A small audio embedding model, trained from scratch: 18300 steps.
Rows from block 4 of a small audio embedding model, named by matrix and row number. Rows with one number belong to one neuron. Each number is 128 + 32 x the weight over its row's rms, rounded and kept within 0 to 255. All counts start at 0. After the name is the row's rms in percent of the matrix's.
After each neuron's rows are labels from the 100 clips, of 14976, where the neuron reaches its highest value: "strongest on" is what is common among them; "loudest band" is the band of the loudest frequency at the time of the peak. Only what is clearly more common there than usual is listed. The data: read English sentences (LibriTTS-R).
# fc1: MLP up (model.blocks.4.mlp.fc1.weight, 1536x256), inputs 86-171
# fc2: MLP down (model.blocks.4.mlp.fc2.weight, 256x1536, transposed), outputs 86-171

fc1.760 123 [ 93 203 128 103 112  79 142 156 106 114 112  87  89 123 168 133  93 130 139 117 131  78  94 146 134 155 112 141 133 210 136 112 115 170 139 136 114  54 156 125 120 127 143 121 161 134 158 118 119 140  82 140 148  69 102 101  97 128  50 142 155 146 156 162 186  96 122 140 101 102 129 107 195 119  98 114 146  95 140 134 138  87 122 136 126 119]
fc2.760 153 [134 161 108 143 133  65  83 123 135 131  98 209 115 123 127  97  64 118 169  86 155  92 135 117 118  98 109 135 112 118 155 168 110 143  68  99  83 115 133 129 102 124 150  98 135 172 137 141  89 146 148 134 114 190  72 161 177 136 116  73 183 170  48 123 151 117 223 136 118 123 173 120  88 108 136 145 128  89  90 116 123 142 157 152 133 122]
strongest on: voice: male
loudest band: 250 to 500 Hz

fc1.551 122 [132 118 178 150 145 138 137 159 147  99 156 140 140 138  53  82  58 126 161 128 144  91 129 114 127 145  69 151 133 108  94 117 135  95 109 135 162 127 125  87  74 129 137 134 151 120 147 136 153 127 144 167  94 132  64  68 131  36 153 140 145  83 128 166 119  91 109  75 175 105 146 102 150 138 123 136  98 115 121 115 127 107 118 160 123 194]
fc2.551 130 [ 84 124 127 160 132 125 102 165 134  88 150 123 101  95 153 157  93 176 153 124 152 121 143 173 158 173  93 135 131 146 134  85 158 128  97 132 220 132 169  87 135 185 187 165  98 119 191  87 111 136 131 166  98 138 127 127 111 113 152  73  79 159 131 183 131 102 102 108 131  57 158 105 149 118 191 157 151 132  98 189 119  92  98  99 119  92]
strongest on: voice: female
loudest band: 250 to 500 Hz

fc1.331 114 [109 167 103  52 148  82 141 160 174 115  86 178 157 126 119 184  69 108 152 155  89  93 122  99 124 141  75 102 158 136  99 146  99  84  51 111 128 164  55 153  86  97  95  97 143 152 113  84 101 109 106  94  69 114 151 128 177 165 142 145  46  99 167 133  86 113 145  69 217  98 161  88 111  71 156 167 115 125 100 104 134 106  98 127  98 102]
fc2.331 094 [ 72 119 131 141 135 175 116 145 163 116  65 138  91 240 122  94 123 111 195 168 116 124 111 164 109 119 118 168 129 117 146 159 118 113 163 102  96 147 133  71 180  45 193 109 112  82  98 129 135  99 128 127 136 190 164 137 155 120 156  75 188  76 121 123 120 155  72  99 160  82 119 138 175 145  98 152 116 143 159 106 136  49  75 133 124 180]
strongest on: voice: female
loudest band: 4000 to 8000 Hz

fc1.617 146 [120 102 129 182 162 109 151 124 137  99 119 103 130 157 105 149  73 170 138 148 107 166 128 129 166 163  99 127 148 144  68 124 153 129  88  92 124 126 176 181 120  92 206 102 119  69 166  89 162 211 148 123  78 139 143 132 138 100 151 144 156 148 134 166 124 168 149  80  82 131 108  58 168 111 140  86 178 119 136  67 146 118  83  86 162 113]
fc2.617 186 [153 130 159 207 140 124  85 119 165 145 143 102 152 123 125 116 155 118  86 111 201 138 115 164 154  96  57 131 154 129 149 145  91 132 124 143 155 127 126 171 148 170 182  97 119 126 115 117  86 151 156 114  95 123  71 119 103 102 185 183  78 178 153  85 145 123 140  74 176 114 171 127 169 125  91  88 138 115 141 126 129 224  99 118 145 135]
strongest on: voice: male
loudest band: 250 to 500 Hz; 500 to 1000 Hz

fc1.155 115 [165 131 118 106 100  31  92  82 154 112  71 168  92 181  94 100 106 118 141 148 114  85 147 102 112  95  59  97 147 109 131 142 140  99  53  98 119 142  91  83 116 118  91  84 161 116  95  77  88  78  94 103 117 137 174 122 169 112 187 185  96  99 176 120  75 138 180  94 101  69 124 120  83  66 126 110 105  83  93 128 137 122 112 129 110  73]
fc2.155 107 [ 84 119 116  94 121 142 160 121 114 102 114 122 121 172 168 119 144 151 104 159 152 130 121 100 128  99 161 152 167 131 153 187  84 125  66 123 155 131 151 121  95  48 119 145 120 137 155 185 140 101 130 122 128  74  99 131 156 155 109 129 155  90  95  78 120 124 120 117 149 101  71 122  92 152 164 133 128 144 158 107 153  68  72 139 139 178]
strongest on: voice: female
loudest band: 4000 to 8000 Hz

fc1.604 100 [ 69 141  78 107  96 100 124 126 140 198  79  75 107 140 102  99 145  71  80 168 122 162 135 119 172 110  51  78  89 114 107 116 112  91  73  84 135 155  78 112 133 156 120 125 171 130  73 113  97 144 129  73  97 135 156 116 164 117 156 144 141  82 150 140 170 181 136 114 102  94 122 105  92  96 104  57  84 158 104 136 147 104 143 122 123 112]
fc2.604 120 [122 174 129 129 100 204   0 162  93 113 131 114  71 185 118 108 129  98 192 137 123 117 136 127 112  70 110  95 143 147 127 174 164 139  84 123  75  92 173 120 106  24  74 103 116 176 120 142 130 143 124 136 133 149 117  36 126 127  79 127 161 126 163 103 120  98 192  75 142 163  96 175 130 154 136 113 135 112  89 130  87 140 124 130 124 173]
strongest on: voice: female
loudest band: 4000 to 8000 Hz

fc1.530 102 [ 96 153  96  89 143  67 113 162 180 118  84 166 146 142  64 163  60 112 144 152 142  91 150 128 138 142  41 106 175 163  76 125 115 118  75 100 126 122  87 142 100 127  80 112 104 129  82  86  95  97 144 132 104 111 165 128 184 165 159 161  75  60 156 123 113 114 152  93 184  78 165 105  84  82 132 209 138 122  84 133 141 124 114 160 125  86]
fc2.530 090 [114 135 122 120 129 139 144 134 143 115  85 142  99 206 144 148 192 113 159 155 110  87 145 136 146 131 133 104 118 127 130 177  96 137  89 106 159 183 149  83  76  91 186 128 109 109 111 151 149 125 116 139 128 141 165 146 166 114 133 113 246  71 135 100 137 153  94 122 156 101 123 129 156 139 118 154 137 130 113  88 135  74 111 141 145 168]
strongest on: voice: female
loudest band: 4000 to 8000 Hz

fc1.666 152 [182  95 149 123 125 118 114 113 122  54 118 110 140 120 112 137 137 120 157  89 179  93 112 177 134 100 120 133 137 154 101  88 169 186 145 120 162 143 125 147 107 103 113 107 166 156 167 110 144 105 131 155 121 119 143 175  62 118  67  75 138 139 114 126 115 129 140 144 100 122  25 135 124 138 118 146 155  97  99 139 133  99 106  79 153 137]
fc2.666 135 [140 156 136 150 144 110  86 170 106 135 167 118 118 144 167  67 150 132 152 129 151 122 118 127 128 121 103 155 129 142 146 188 114 110 170 143 125 107 171 134 107  75 185 119 124 155 150 101 127 113 106 112 115 137 126 135 182 177  98 163  67 172 106  93 105 161 115 143 120 167  89 100 106 124 131 141 130 140  98 123 141 170  58 148 125 177]
strongest on: voice: male
loudest band: 250 to 500 Hz

fc1.469 167 [142 171  49  83 141 110 152 156 129  82  84 181 154 136 134 172 130 117 141 117 158 144 120 133  77  98  87  67 153 128 105 136 122 147  68 125 133 123  85 125 159 120  91 121  73 118 160 137  52 101 127  93 100 170 138 115 159 199  87 105 118 108 155  67 117 122 119  88 197 146 177 124  70 175 111 140 154 142 112 144 139 111 139 115 107  54]
fc2.469 149 [118 150 160 155 143 155 211 137 157  98 104 126 129 170 153  97 121 141 156 107 120 111 151 122 113  89 167 120 167 106 108 177 166 133 144  97 109  84 146 154 161 167 135 120 157 107 122 165 153 142 132 137 107 130  88 122 197 121 124 113 110 132 105 236 148 155  87 130  96  85 228 108 146 115  98 113 119 130 105 108 120 113 137 108 119 159]
strongest on: voice: male
loudest band: 4000 to 8000 Hz

fc1.318 152 [128 153 153  83 157  63 112 141 156  73  96  96 156 133 112 149 108 101 203 155 129 108 140 119  81 142 115 103 160 168  95 134  63 108  96  91 154 117 114 149  81  97 135 147 150  93 132 125 135 129 113 151 112 136 116  98 169 177  89 112 104  94 142 145 135  83  93  97 187 158 181 133 152 123 137 188 172 116  95 113 144  63 133 123  91 143]
fc2.318 178 [107 210 111 114 117 190 120 118 119  92  97 152 141 182 117 107 106 143 144 154 134 189 106 125 141 139  93 132 163  96 128 193 158  97 143  96 116 137 143  91  96  91 125 135 108  79 117 187 111  93 134 134  69 172 113 189 210 118  89  82 164  88 159 112 128  95  13 124 169 109 166 146 138 121  94 143 164 131 107 125 126 138  79 129 129 110]
strongest on: voice: female
loudest band: 4000 to 8000 Hz

fc1.600 145 [110  79 151 127 123 158  75  74 117 192 174  89 116  50 171 120 162  80 104 144  81  92 122 107 132  72 170 111 131 166 137  63 163 123 108  95 160 160  87 126 130 124  97 105 143 154 129 105 136 128  98 107 162  98 120  94 112 159  73  94 179 135 165 142 149 153 141 140 158 102 116  67 121 163  96 108  76 112 164 161 160 137 143 121 154  83]
fc2.600 148 [103 135 111 125  94 128 121  90 143 138 188 127 140  83 195 141 125 110 179 112 169 152 101 138 155 144 209 141 155 133 193 148 100 124 176 114 171 159 111  51 155  73 144 165 130  82 139 151  96 115  96 150 116 136 131  77  60 110 173 147  42 173 111 160 131 102 180  82  95 109 131  93  93 108 145  96 123 128  49 123 134 111  81 102 133  70]
strongest on: voice: male
loudest band: 500 to 1000 Hz

fc1.140 152 [120 202 109 159 185 111  95 144 177  96 128 118 141 153 137 163  87 102 163 174 149  92 106 137 113 138 148  85 158 147 118 127 143 147  90  96 164 118 126 120 103 118 131 122 156  87 165 165 128 177  99 147 125 164 150 136 135 192  66 130 143  88 178 173 111 118 116  72 183 138 166 120 148 153 118 152 114 106 107 181 143 101 142 116 115 132]
fc2.140 179 [103 146 100 173 177 137 127 155 133 143  73 147 141 166 123 133  91 122 147 117 132 138 123 110 116 118  80 125 141 113 109 191 152 120 124 115  97 128 136 118 169 130 133  90 138  94 117 161 131  97 165 220  96 152  74 158 229 150 111 114 177  98  70 122 132 160 138 138 189 113 165 114 147 108  88 148 114 120 150  85 116 114  84 152 110 116]
strongest on: voice: male
loudest band: 4000 to 8000 Hz

fc1.690 080 [146 137 109  68 103 110  91 180 156 141  67 165 136 151  68 138  50 126 133 194 100  74 142 118 140 151  53 135 150 137 105 176 118 109  87 119 134 123  43 137  98 144  63  77 115 123  85 114 108  83  79 116 128 125 178 105 153 125 154 196  74  63 158 123 132 147 135  84 217  50 154 116 108  91 138 184  96  80  92 153 107 107  76 147  92  91]
fc2.690 075 [106 157 128 108 109 163 129 116 120 122 125 140 101 196 131 115 194 116 104 153 102 111 147 133 108 127 146 128 105 112 124 156 102  82  89  78 142 140 134 117  74  58 152 175 120  97 131 122 167 118 111 135 134 143 165  98  52 115 134 137 175 177 163 111 115 123 133 113 141 115 107 194 125 142 165 148 100 135  56  93 115  82 131 137 100 156]
strongest on: voice: female
loudest band: 4000 to 8000 Hz

fc1.259 129 [151 123  71  53 104 104  96 134 132 170  69 135 130 117 132 145 108  63 136 167 118 119 111 110 105  96 105 107 130 107 158 146 121  93  53  84 151 148  95 149 157  85  72 156 112 158  75  82  66 131  85  40  71 117 158 151 167 176 172 166  70  89 156 141 129 189 178  85 127  91 112 120  75  73 131 167 122 152 165 133 149 123 114 128 118  83]
fc2.259 126 [136 147 125 114 145 154 117 122 173 150 146 132  96 165 201 112 164 116 169 185 170 128  74  61 121 115 114 174 134 127 143 167  80 130  88 172 125 145 150  75 136  77 174 119 134 125 108 134 135 133 122 169 155 105 115 137  79 131 157 152 126  53 121  70 130  68 138 123 144 191 108 202  88 149 159 103 115 166  99  62 160  93 120 131 141 175]
strongest on: voice: female
loudest band: 4000 to 8000 Hz

fc1.560 103 [ 84 114  79 148 107 117 132 120 108 173  96  97  90 124  99  72 111 104 113 149 139 121 151 112 148  83  41  85 103 133  92 115 125  73  92 103 112 158  69 120 114 160 152 123 147  71 107  89 113 143 133  80 107 102 156  95 135 116 121 121 115 105 149 133 134 162 119 103 126  94 118 121  80  99 108 109  92 151  93 124 161 101 145 135 129 101]
fc2.560 120 [140 155 114 135 149 224  69  42 130 160  78 108  92 143 137 104  97 135 106  95 116 107 109 118 128  67  87  88 122 177 150 207 123 128 143 126 109 159 162 111 113  20  74  84 129 162 122 127 149 140  86 150 153 160 138  46 189 179  92 154 185  48 124 174 109 164 183 119 104 136 148 128 161 133 140  99 102 115 148 141  87 140  87 137 124 147]
strongest on: voice: female
loudest band: 4000 to 8000 Hz

fc1.562 161 [144  87 147 155 166 146 137 111 144 157 138 110  97 184  85 160 117 165 175  95 184 153 138 173 145 157 101 137 144 144 167 157 158 147 124 137 139 139 134 127 137 167 165 156 106 134 172 126 123 126 174 138 153 110 140 137 106  81 112 153 126 211 185  92  76 151 178 144  91 177  95  93 138 138 167  99 147 177 185  97  87  94 105  87 110  67]
fc2.562 173 [115 166 135 124 133 106 172 157  82 103 109 128 117 129 161  82 130 119 192 113 156 145 109 171 126  62 103 163 159 134 121 213 146 137  71 140  85 119 110 117 140 127  95 138 117  99  83 159 130 143 141 160 143 171  95  58  92 120 167 128  86 152 148 128 137 158 100 146 126  52 232 152 133 124  81  90 125 126  77 142 115 165 125 142 123 162]
strongest on: voice: male
loudest band: 500 to 1000 Hz; 250 to 500 Hz

fc1.535 148 [140 110 131  96  96  58 107  74 133 136  62 173 100 157 123  94 126 142 163 178  95 148 145  74 115  98  63 133 170  95 139 184 131  69  46  93 101 124 107 161 132 123  81 130 179 107  88  82  96  95 146 113 107 106 183 121 192 124 156 172  73  79 161 132 107 162 137  90 128  76 138 153 114  60 152 127 115 129 112 125 152 149 146 139 117  96]
fc2.535 154 [109 156 127 103 113 165 104 146 103  96 123 118 129 176 153 127 173 116 129 135 173 153  80 123 134 125 155 152 157 109 141 182  99 135 114 101 193 153 125  90 105  57 180 136 126 144 131 167 124  95 106  95 157 115 127 112 150 139 114 103 133  40 134 127 112 143  90 127 122 145  65 153  81 132 173 141 145 121 167  83 142  97  54 123 122 170]
strongest on: voice: female
loudest band: 4000 to 8000 Hz

fc1.123 135 [132  98 117 108 129 122  83 137 166 128  81 149 121 122 107 110 158 101 156 153  95 151 176 100 102 106  99 152  73 119 107 143  95  91  37  73 148 136 144 103 141 163  56 142 169 145  92 111 117  81 123 125  63 148 133 124 188 118 182 153  63 102 145  93 102 148 159  97 139 137 146 139  89 110 135 160  93 173  82 117  96 119 111 144 122 103]
fc2.123 128 [148 143 132 115 128 169 156 148 154 143 124  49 118 178 115  30 173 115  79 151 121 114 138 128 148  61  61 112 109 128 139 123 100 132  61 124 139 104 127 123 133  88 116 149 154 172 160 139 132 124  66 158 153 153 202 162 188 163 142  76 119 102 134  90 158 138 105 117 170 139 127 163 131 170 163 106 127 139 189 139 154 101   6 106 136 200]
strongest on: voice: female
loudest band: 4000 to 8000 Hz

fc1.233 110 [117 133 153 148 118 118 104 149 185 113 133 201 139 152  64 139  62 135 156 180 124  76 140 109 146 151  95 127 105  97  87 152 174  60  74  88 162 147  58 105 127 147  92  95 157 141  59 100 108 106 113 150  93 113 149 114 189 153 174 186  78 112 153 102  98 139 161  52 161  99 144 102  98  91 117 144 131 103 128  87 116 116  69 142  94  79]
fc2.233 113 [ 90 166 143 143 153 222 108 202 147 149 108 142 100 207 170 103 196 124  95 179  96 128 124 121 101 127 110 150 120 112 133 136 123 111 118  62 101 148 125 125 163  43 174 149 133 125 119 154 135  97 104 146 142 154 141 126 208 137 117 113 143 125  99 130 131 130 123  86  90  55 111 157 147 135 153 170  95 131  97 105 157  78  47 119 107  97]
strongest on: voice: female
loudest band: 4000 to 8000 Hz

fc1.240 136 [117 173 117  67 152  74 137 140 191 111 142 167 119 132 122 196 135 126 126  96 101 172 138 136  95 120 115  87 112 171 112 168  87 156  90 127 154 133 112 149 122 144 117 132  77 137 135 119 134 147 130  99 143 150  78  83 211 183 106 161 137  90 181 113 193  78 129  77 154 147 205 167 124 157 111 152 169 155 105 132 109 122 140 123 104 127]
fc2.240 132 [131 111 162 126 132 101  76 153 155  67  99 143  83 172 126  86 138 107  76 179  61 152  82 123 146 108 134 123 126 109 173 128 145 145 117 164  71 148 108 155 110 187  97  89 101 172 207 136 130 144 144 163 109 132 116 122 255 146 151 153  90 116 146 162 112 144 128 131 117  83  92 165 145 113 166 131 168 119  77  99  79 124 146 163 141 183]
strongest on: voice: male
loudest band: 4000 to 8000 Hz

fc1.195 129 [155 192 140 128  74 145  76 194 143 151 100 142 130 156  81 119  58  85 143 140 119 113 166  96  82 101 132 130  95 115  70  99 151 110  81 112 165 151  41 152 139  96  42 112 108 137  99 135  76 100  99 181  33  99 135 151 174 136 131 142  92 116 121 157  59 155 116  92 180 118 115  96 141  90 135 107 145 101  99 135  83  83  65 128 103 135]
fc2.195 143 [129 137 113 159 114 104 182 111 137 155 161 125 113 180 149 156  71 143 155 122 103  71  90 101 178 112 141 129 103 137 102 154 126 140  58 128  16  98 115  72 155 161 121 157 121 119  85  99  95 112 128  89 134 134 121 105 218 146 116  73  83  98 140 103 131  81 155 122 113 112 150 130 108 112 166 105 125 136 125 109 168 142  79 110 159 207]
strongest on: voice: female
loudest band: 250 to 500 Hz

fc1.262 154 [102 121 110 151 118 101 108 102 163 110  65 151  71  90 105 111 176  49 117 115 165  53 142 131 102  62 140 108 111 165  80  68 159 169 123 132 208 109 121 140 106 125  88 101 133 184 145 170 112  27  90 140 116 142 164 170 123 115  43  85  80 104 190 126 142 106 123 123 142  85 131 155 137 121 117 212 119  87  91 138 108 121 134 130 131 167]
fc2.262 117 [138 175 152 134 158 162 107 141 135  55 154  95 111 107 103  72 132 108 131 142  88  91 144  81 128  94 124 154 129 131 100 113 163 116  97 122 144  55 127 110 139 152  69 104 119 167 179 113 135 195 121 171 155 168 157 179 139 166  91  91 123 149 133 140 126 189 148 121 161 166 140 116 147 150 120 129 141 120 170  74 185 128 105 130 129 154]
strongest on: voice: male
loudest band: 4000 to 8000 Hz

fc1.443 117 [150 125  85  39 139  73 129 155 177 143  84 177 145 136 130 151  96 146 159 143 110  87 131 112 148 150  76  76 169 144 150 165 122  95  47 104 143 145  67 125 103 103 109 104 117  92  92  91 117 112 105  86 105 103 165 126 176 165 160 157  75  55 151 131 115 125 144  64 191  48 166 109  85  80 143 161 105 134 118 113 137 124 115 157 107  88]
fc2.443 118 [112 151  86 101 117 171  99 142 180  94 116 101 107 186 152 119 159 123 140 166 141 130 106 147 127 101 116 117 130 136 133 167 155 105  96 120 139 167 168 107 124 117 167 145  91  96  78 151 145 137 112 124 131 147 142 155 135 137 136 157 182  76 125 108 104 145 123 124 116 122 130 128 119 165 113 166 117 131 139  67 152 148  69 135 129 174]
strongest on: voice: female
loudest band: 4000 to 8000 Hz

fc1.681 120 [124 116 166 123 106 128  67 129 138 120 136 139 178  74 126 128  90  93 135 191 113 108 103 155 137 103 164 132 117 103 130 113 151 140 117 118 171  97  92 131  90 121  58  21 166 158 109 147 183 144 104 143 148  80 138 111 126 120  21 123 177 152  99 179  75 151 104 120 138 111 125 118 129  60 125 138 111  53 138 157  94  59  92 148 123 173]
fc2.681 143 [ 62 162 163 154 166  40  83 154 155  85 171 111 128 145 186 120 127 134 145 165  98 121 145 137 145 110 117 165 149 128 201 147  60 148  63 135 179  81 128  84 152 152 110 143 132 114 111 121  93 158 115  86 138 208 122  90 130 140 101 108  79 110 165 159  58 179 166 128 173 123 130 135 108 105 147 113 173 115 144  90 140 126  93  93 121  96]
strongest on: voice: female
loudest band: 500 to 1000 Hz