python train.py --norm_position="pre" --am_softmax_margin=0.1 --am_softmax_scale=30 --final_lr_fraction=0.01 --weight_decay=0.03
Rows from block 5 of a small audio embedding model, named by matrix and row number. Rows with one number belong to one neuron. Each number is 500 + 50 x the weight over its row's rms, rounded and kept within 0 to 999. All counts start at 0. Numbers have three digits each.
After each neuron's rows are labels from the 100 clips, of 14976, where the neuron reaches its highest value: "top examples" is what is common among them; "loudest" is the band of the loudest frequency at the time of the peak. Only what is clearly more common there than usual is listed. The data: read English sentences (LibriTTS-R).
# fc1: MLP up (model.blocks.5.mlp.fc1.weight, 1536x256), inputs 192-255
# fc2: MLP down (model.blocks.5.mlp.fc2.weight, 256x1536, transposed), outputs 192-255

fc1.507:479509485491479674456557444463546501518469482485498526418470600580465457437434439518444476463605428507485533484497483479476560457491466479499497442535500509564540483499434497473516561545506487
fc2.507:482509552480489465489480434496524490501509514466529514519492499476516445548447556519512413488454534484462515480440332493535479498455468481401569518514466486471657474545476642404467533502499443
top examples: voice: female
loudest: 250 to 500 Hz

fc1.640:472504461454430539467530470415522487476528503367488452507493539473465450524468470529449392453463480478456434448575483511498472386466518472443510416525443478522497502513527508492417472478506536
fc2.640:552501480549521465514494462490438412463493484382517498514473628466525534511517477451487528486327547509468551423489509524519448493502518595478504498505446479512641475593533500490503400472506430
top examples: voice: female
loudest: 500 to 1000 Hz

fc1.459:503585570512429497438517438435487458573498468504476468517596542498508468550598533553379498464475517522535461532462449554557603490501452467461504554525496436465374431591539506421479441544529445
fc2.459:503513546611429397507459505497472533534528491502539469526583408529513507518539519493509396558487450561565480584631496549476427495497445519496634476495461519512547481466502528544516456499555522
top examples: voice: male
loudest: 250 to 500 Hz; 500 to 1000 Hz

fc1.163:493469462475461490444450466452435490526448440512418466416687527450539521574489486479429421570475561468495465550512524539546437483493492511524527474568547453581447487497477525394469429581441543
fc2.163:361526495394500551516537488443513544541541523557471525492531523673440524501446518476424453564566475515492526546491466477497517496502514534520576498540490498443465526548498642479474582495496413
top examples: voice: female
loudest: 250 to 500 Hz; 500 to 1000 Hz

fc1.760:497543513417485591484553569545470532526387553543528453515475500561421505477478572549498485391488484566467494483522457490480587478536369494576465574471519529540476464534515528542475498487507477
fc2.760:626559526588475517486542522529484507497508521502461540484498339365554518556515457480485510459480501507580484444462444555471639471471573467542449521546487492482534507445486476492497445514502550
top examples: voice: male
loudest: 250 to 500 Hz

fc1.221:489475537514521541579535373394475481427561534567535486369513548544546526412425462511570449539513411537455517470451569514571501512521532437520516493575563505558566502472548505525587492492486514
fc2.221:493454421510413523487508477480500485467488540503501538511522659643433474492493544508475375469502458465425433485513498571509450493498513519481431519544490494540577493528489630499522502518472438
top examples: voice: female
loudest: 4000 to 8000 Hz

fc1.355:476459434515518566495602432507422453490512480396431447331443549537473416515408399482457524557402486414431473564548498520537499442423538400482548499585532480486440498534523509449383517550497514
fc2.355:500528522535529492549427579443498558433497563534476490476554319581526536449447510496447565436544553489497519665509509522615518495529569463435482431626491479489567468412516580530508555504510539
top examples: voice: female
loudest: 250 to 500 Hz

fc1.626:451444526474461552474528423454484482505469496432501514458497515402486470497528497499486390518478476526525460467499433492550508435486493405494437455498460468523500515584503406452475565520470503
fc2.626:471520542500405541524501455557452480571519501419459519519573577599529485519496484500409556497506558503503509601504454571519398527492525512463446471612481491471478518455488544530516518518502508
top examples: voice: female
loudest: 250 to 500 Hz

fc1.152:475387528618428480401473505521442550532572478386440496579510566448512537482485494471460606437460493558530444526489451533579548488475529471462487503516469387398440511471543483585489504481507551
fc2.152:596512473437513488523478428474507475528512492509485535493534575534481517602472522515452475538397452557496479459422484577378456513451484587509443496496519512484568510550468515527448519508510521
top examples: voice: male
loudest: 250 to 500 Hz

fc1.552:509481519588481567567553385478451509544578497556505495446532607559544561417510457513585506567495440553496542448419551479550578533485555456535551533598450495524544518509543498486604450463461463
fc2.552:421535452496494522462543454499494444526490509485502513499450602638456503448535497482453401459522493470402466560530484482522396506512515483489542539495548533563554495547478581472504532490494463
top examples: voice: female
loudest: 4000 to 8000 Hz; 2000 to 4000 Hz

fc1.336:491449540528506519567544443443548541447522485570583523497521560455565494363529453595558539542548422537550472479459548539497551546533511479534545458453480488500579455465495541530579492496481475
fc2.336:478518414459481544539486552500508480519502507501523529513481603612505463553443518510466325486428529491504474542563558472497391447499453581516512578546447505522525480524467500492527550490485491
top examples: voice: female
loudest: 4000 to 8000 Hz

fc1.502:496455550650479457551478485497516470614590473471468520572480496429511483541441431487459643468420431579472460538543359513558483539547517490580470478547447474476431481439629484509490499509543488
fc2.502:609535565438560508511503452578476480451495460488562468489470484601493482422462544515430480503413537529504450399475412511531522430514413490567537500494493506482475418602523550459538360485481469
top examples: voice: male
loudest: 250 to 500 Hz

fc1.616:490528545479513550516509499539479487498573500539474522475463644453477455435452471457496579451576536550493477516485389537425502517445571445499510496456469429528509400488502497447561497489510453
fc2.616:440466506481447589543515460487520541467515510550482487492470542431572497447500496476529396529614522569525522540515457532513486525479509511538604425588514492556436404558416446498541608499524551
top examples: voice: female
loudest: 250 to 500 Hz

fc1.400:530529497485557538550478503520498548456488454506530514515396519492512471456379560465487638392548516491528472549515519482385464472534533529535498462474516527474481460447520511474517544454496477
fc2.400:519427538435478537499523477577505500533512531461493509475557516392572454367496451487485528534475524485512459479504565500570564455500528574474464518590479508534404418516463515520537555485492524
top examples: voice: male
loudest: 250 to 500 Hz

fc1.3:529457540414455633476551484459445505429520503589464449433478664547545507452419506433437469538661486477522554527440511540478565487474469439563498503488535440581580466553466568446496529552499479
fc2.3:493532503543416418505474441508444581496512485445493521467497521403557504378500516498497482460432564616405522454503362384461528415494498430478537598508460504486580519556494523527510501506535563
top examples: voice: female
loudest: 250 to 500 Hz

fc1.367:484514492564544598598526381444521496452544503565538529380542571546502477381466520526549513580549399536467546445473542496589539555531545433566528518546484522597567543476556491518594493524486469
fc2.367:526447450479499493499509461511490526442458514497540470502543603611475439412556502499470368453495463472377480504485430534583463523478508459457490528490456477541598440594500626510518463485519473
top examples: voice: female
loudest: 4000 to 8000 Hz

fc1.235:469422549474482522531546501461538495448551513493466469618432506436543514586436484584492547501526573537458452526546460452547470524542539459484472494538474453418517620519405542489486553397409469
fc2.235:452506555514502524499503563445469475537482511566437448476492535444470538367469418478473573591563516473453514495503596475466555449498437550468625451536515487488535476478480514493504665521534479
top examples: voice: male
loudest: 250 to 500 Hz

fc1.654:524403459485551469483494457513438492437529527448532439545426545480448377491477497533458532404457455404518457490480511424514483449460492418521390500515451535490498548498474493508469500493532468
fc2.654:399437492431536536519516514486516467503480530459451545533473490448502508585463527491534460427494486509482512452506552513571437460511507539534454554444447491521440490568480420539479589498584467
top examples: voice: male
loudest: 250 to 500 Hz

fc1.126:537520640546428498545472507417485580560488528461453527503413506534512503498334541608480555460471558497566475499454528405490516461555411424397482472408560466389461513502484475443412619481543472
fc2.126:558387484549556575490534400454532494498488494515534528508529416415480519333508524469460451558458502475507511477506480509409578447502534522475434449445533490498529459406498447434507493490464462
top examples: voice: female
loudest: 250 to 500 Hz

fc1.390:518513570493484477516424432440451414444443539426445440496574506427522461499472487499443470404486581541465463530558504449473530527445471496516473482539504447443483448502589532538472484471517498
fc2.390:427491328422389493474501420483481478507530516504526512472515533476551544575436555478484465569538487563519510581546425524598565593497527542494520542482532510490670457477498398478505661487612452
top examples: voice: male
loudest: 500 to 1000 Hz; 250 to 500 Hz

fc1.314:497473492540547449435503511408435466518482428439455499565496553513543439513533524554521462462474615437529534538377426614515487446452444468433502514512525382440395485535459519392446570497544445
fc2.314:600507489505533455501485464476474471475497497501489433484525398473473549454486548519526496564508503424464511464479441525426511446482468524461730493415517513367492496496551579504494500505546490
top examples: voice: male
loudest: 250 to 500 Hz

fc1.717:478455517533524567598553406499462520469564511527533466417468598547560532386467418532613490533506487556462525470451566491485536518482570472527516543564481558486605505479528509536615440461472505
fc2.717:474493445495546447500469439520464490506475527464462530495524678573470526487520527504434421419466500471433466510509479431519388501511517500447517498557523501515613484571513624489532602507498481
top examples: voice: female
loudest: 4000 to 8000 Hz

fc1.292:497447476470509602449490450426472481460427423486408487365506554515521485506451569511481510488501503407514449566380502495514555458480424365458528520472496447522479481513412555472518614600451479
fc2.292:483495477488557477510541510491461510549489456480510542482471505483516506391479476467524471449503521541442517442491577519545509474552468449448512438483493504495522463470444666506534555474607519
top examples: voice: female
loudest: 250 to 500 Hz

fc1.154:507527486450473660495591519472448499498498491448522506418472600520484452426404541456510448457526474497481492473422546510521599429467455413448527481441503458500546543540509497481473597544516501
fc2.154:478497455438461416501442384482465557506540502432496509449486632583532496403468502522472387505486534534445524530492418480533517471491495477488566561406513486477553475598514528456522538475545565
top examples: voice: female
loudest: 250 to 500 Hz

fc1.41:523506494475493553528527478513477612413565567505505454484431528563479498469412591500513535547499442523494484503534426430406510479538428522407525564435618486492521454483461477504418535538425527
fc2.41:330477534484548523504516691554519538448493503489484516496459509547475492568516529500458516512547512479443502515487587586477563548512493465479261495559481501514362543483540447474495555483466475
top examples: voice: female
loudest: 250 to 500 Hz; 4000 to 8000 Hz

fc1.396:479559552499476576508449495419464581562466460543514536580453579522519408498397563503429623398480518549544515480428461419494509500582439431494518480526509512471462505493548511441430495473560461
fc2.396:662470509515512538512516515524487538445442510487553507524508418475493513393476486513487518537429498495504452479470494583475523404512500550496543497537480449495382417539468370449535470494456535
top examples: voice: male
loudest: 250 to 500 Hz

fc1.112:486491537543452545565537480410474517539477459448522559480496596487484444471465579484509495465585453486447382433432537544473511453436519489460568495506513464478447464499517520401447505476502489
fc2.112:491431540485488499456475434488510529452501494646526506485525675487507532447491550512484378422408555447514519495517563438564548497516472636585530558381539507456438521452476488454516473515470512
top examples: voice: female
loudest: 4000 to 8000 Hz

fc1.650:474390566457513610437551467471383496388469470491396498389566567487458496567437461462426494471598498391473478526457456530505456491470576409519564491525581454523503508520483482434496565642546529
fc2.650:412525481467473488534466478473390552542519518471559490481542358559510534426452511474431579474530597561507483579555468460500578522516580535400589430561470510529473465443551534512552495533542512
top examples: voice: female
loudest: 500 to 1000 Hz

fc1.375:520473541533522509580550522458440513447506563477523526533472624486476464462443500479516575524571505493443403486468534518451516464451553504500578574495513472500440404486492502408501509445553472
fc2.375:480456468441524501475478410529546585504498504519484488528507488437467551429542558495510380456556522487500465455553535438448470471495488583555507379503473490490395475559474442435447568505516454
top examples: voice: female
loudest: 4000 to 8000 Hz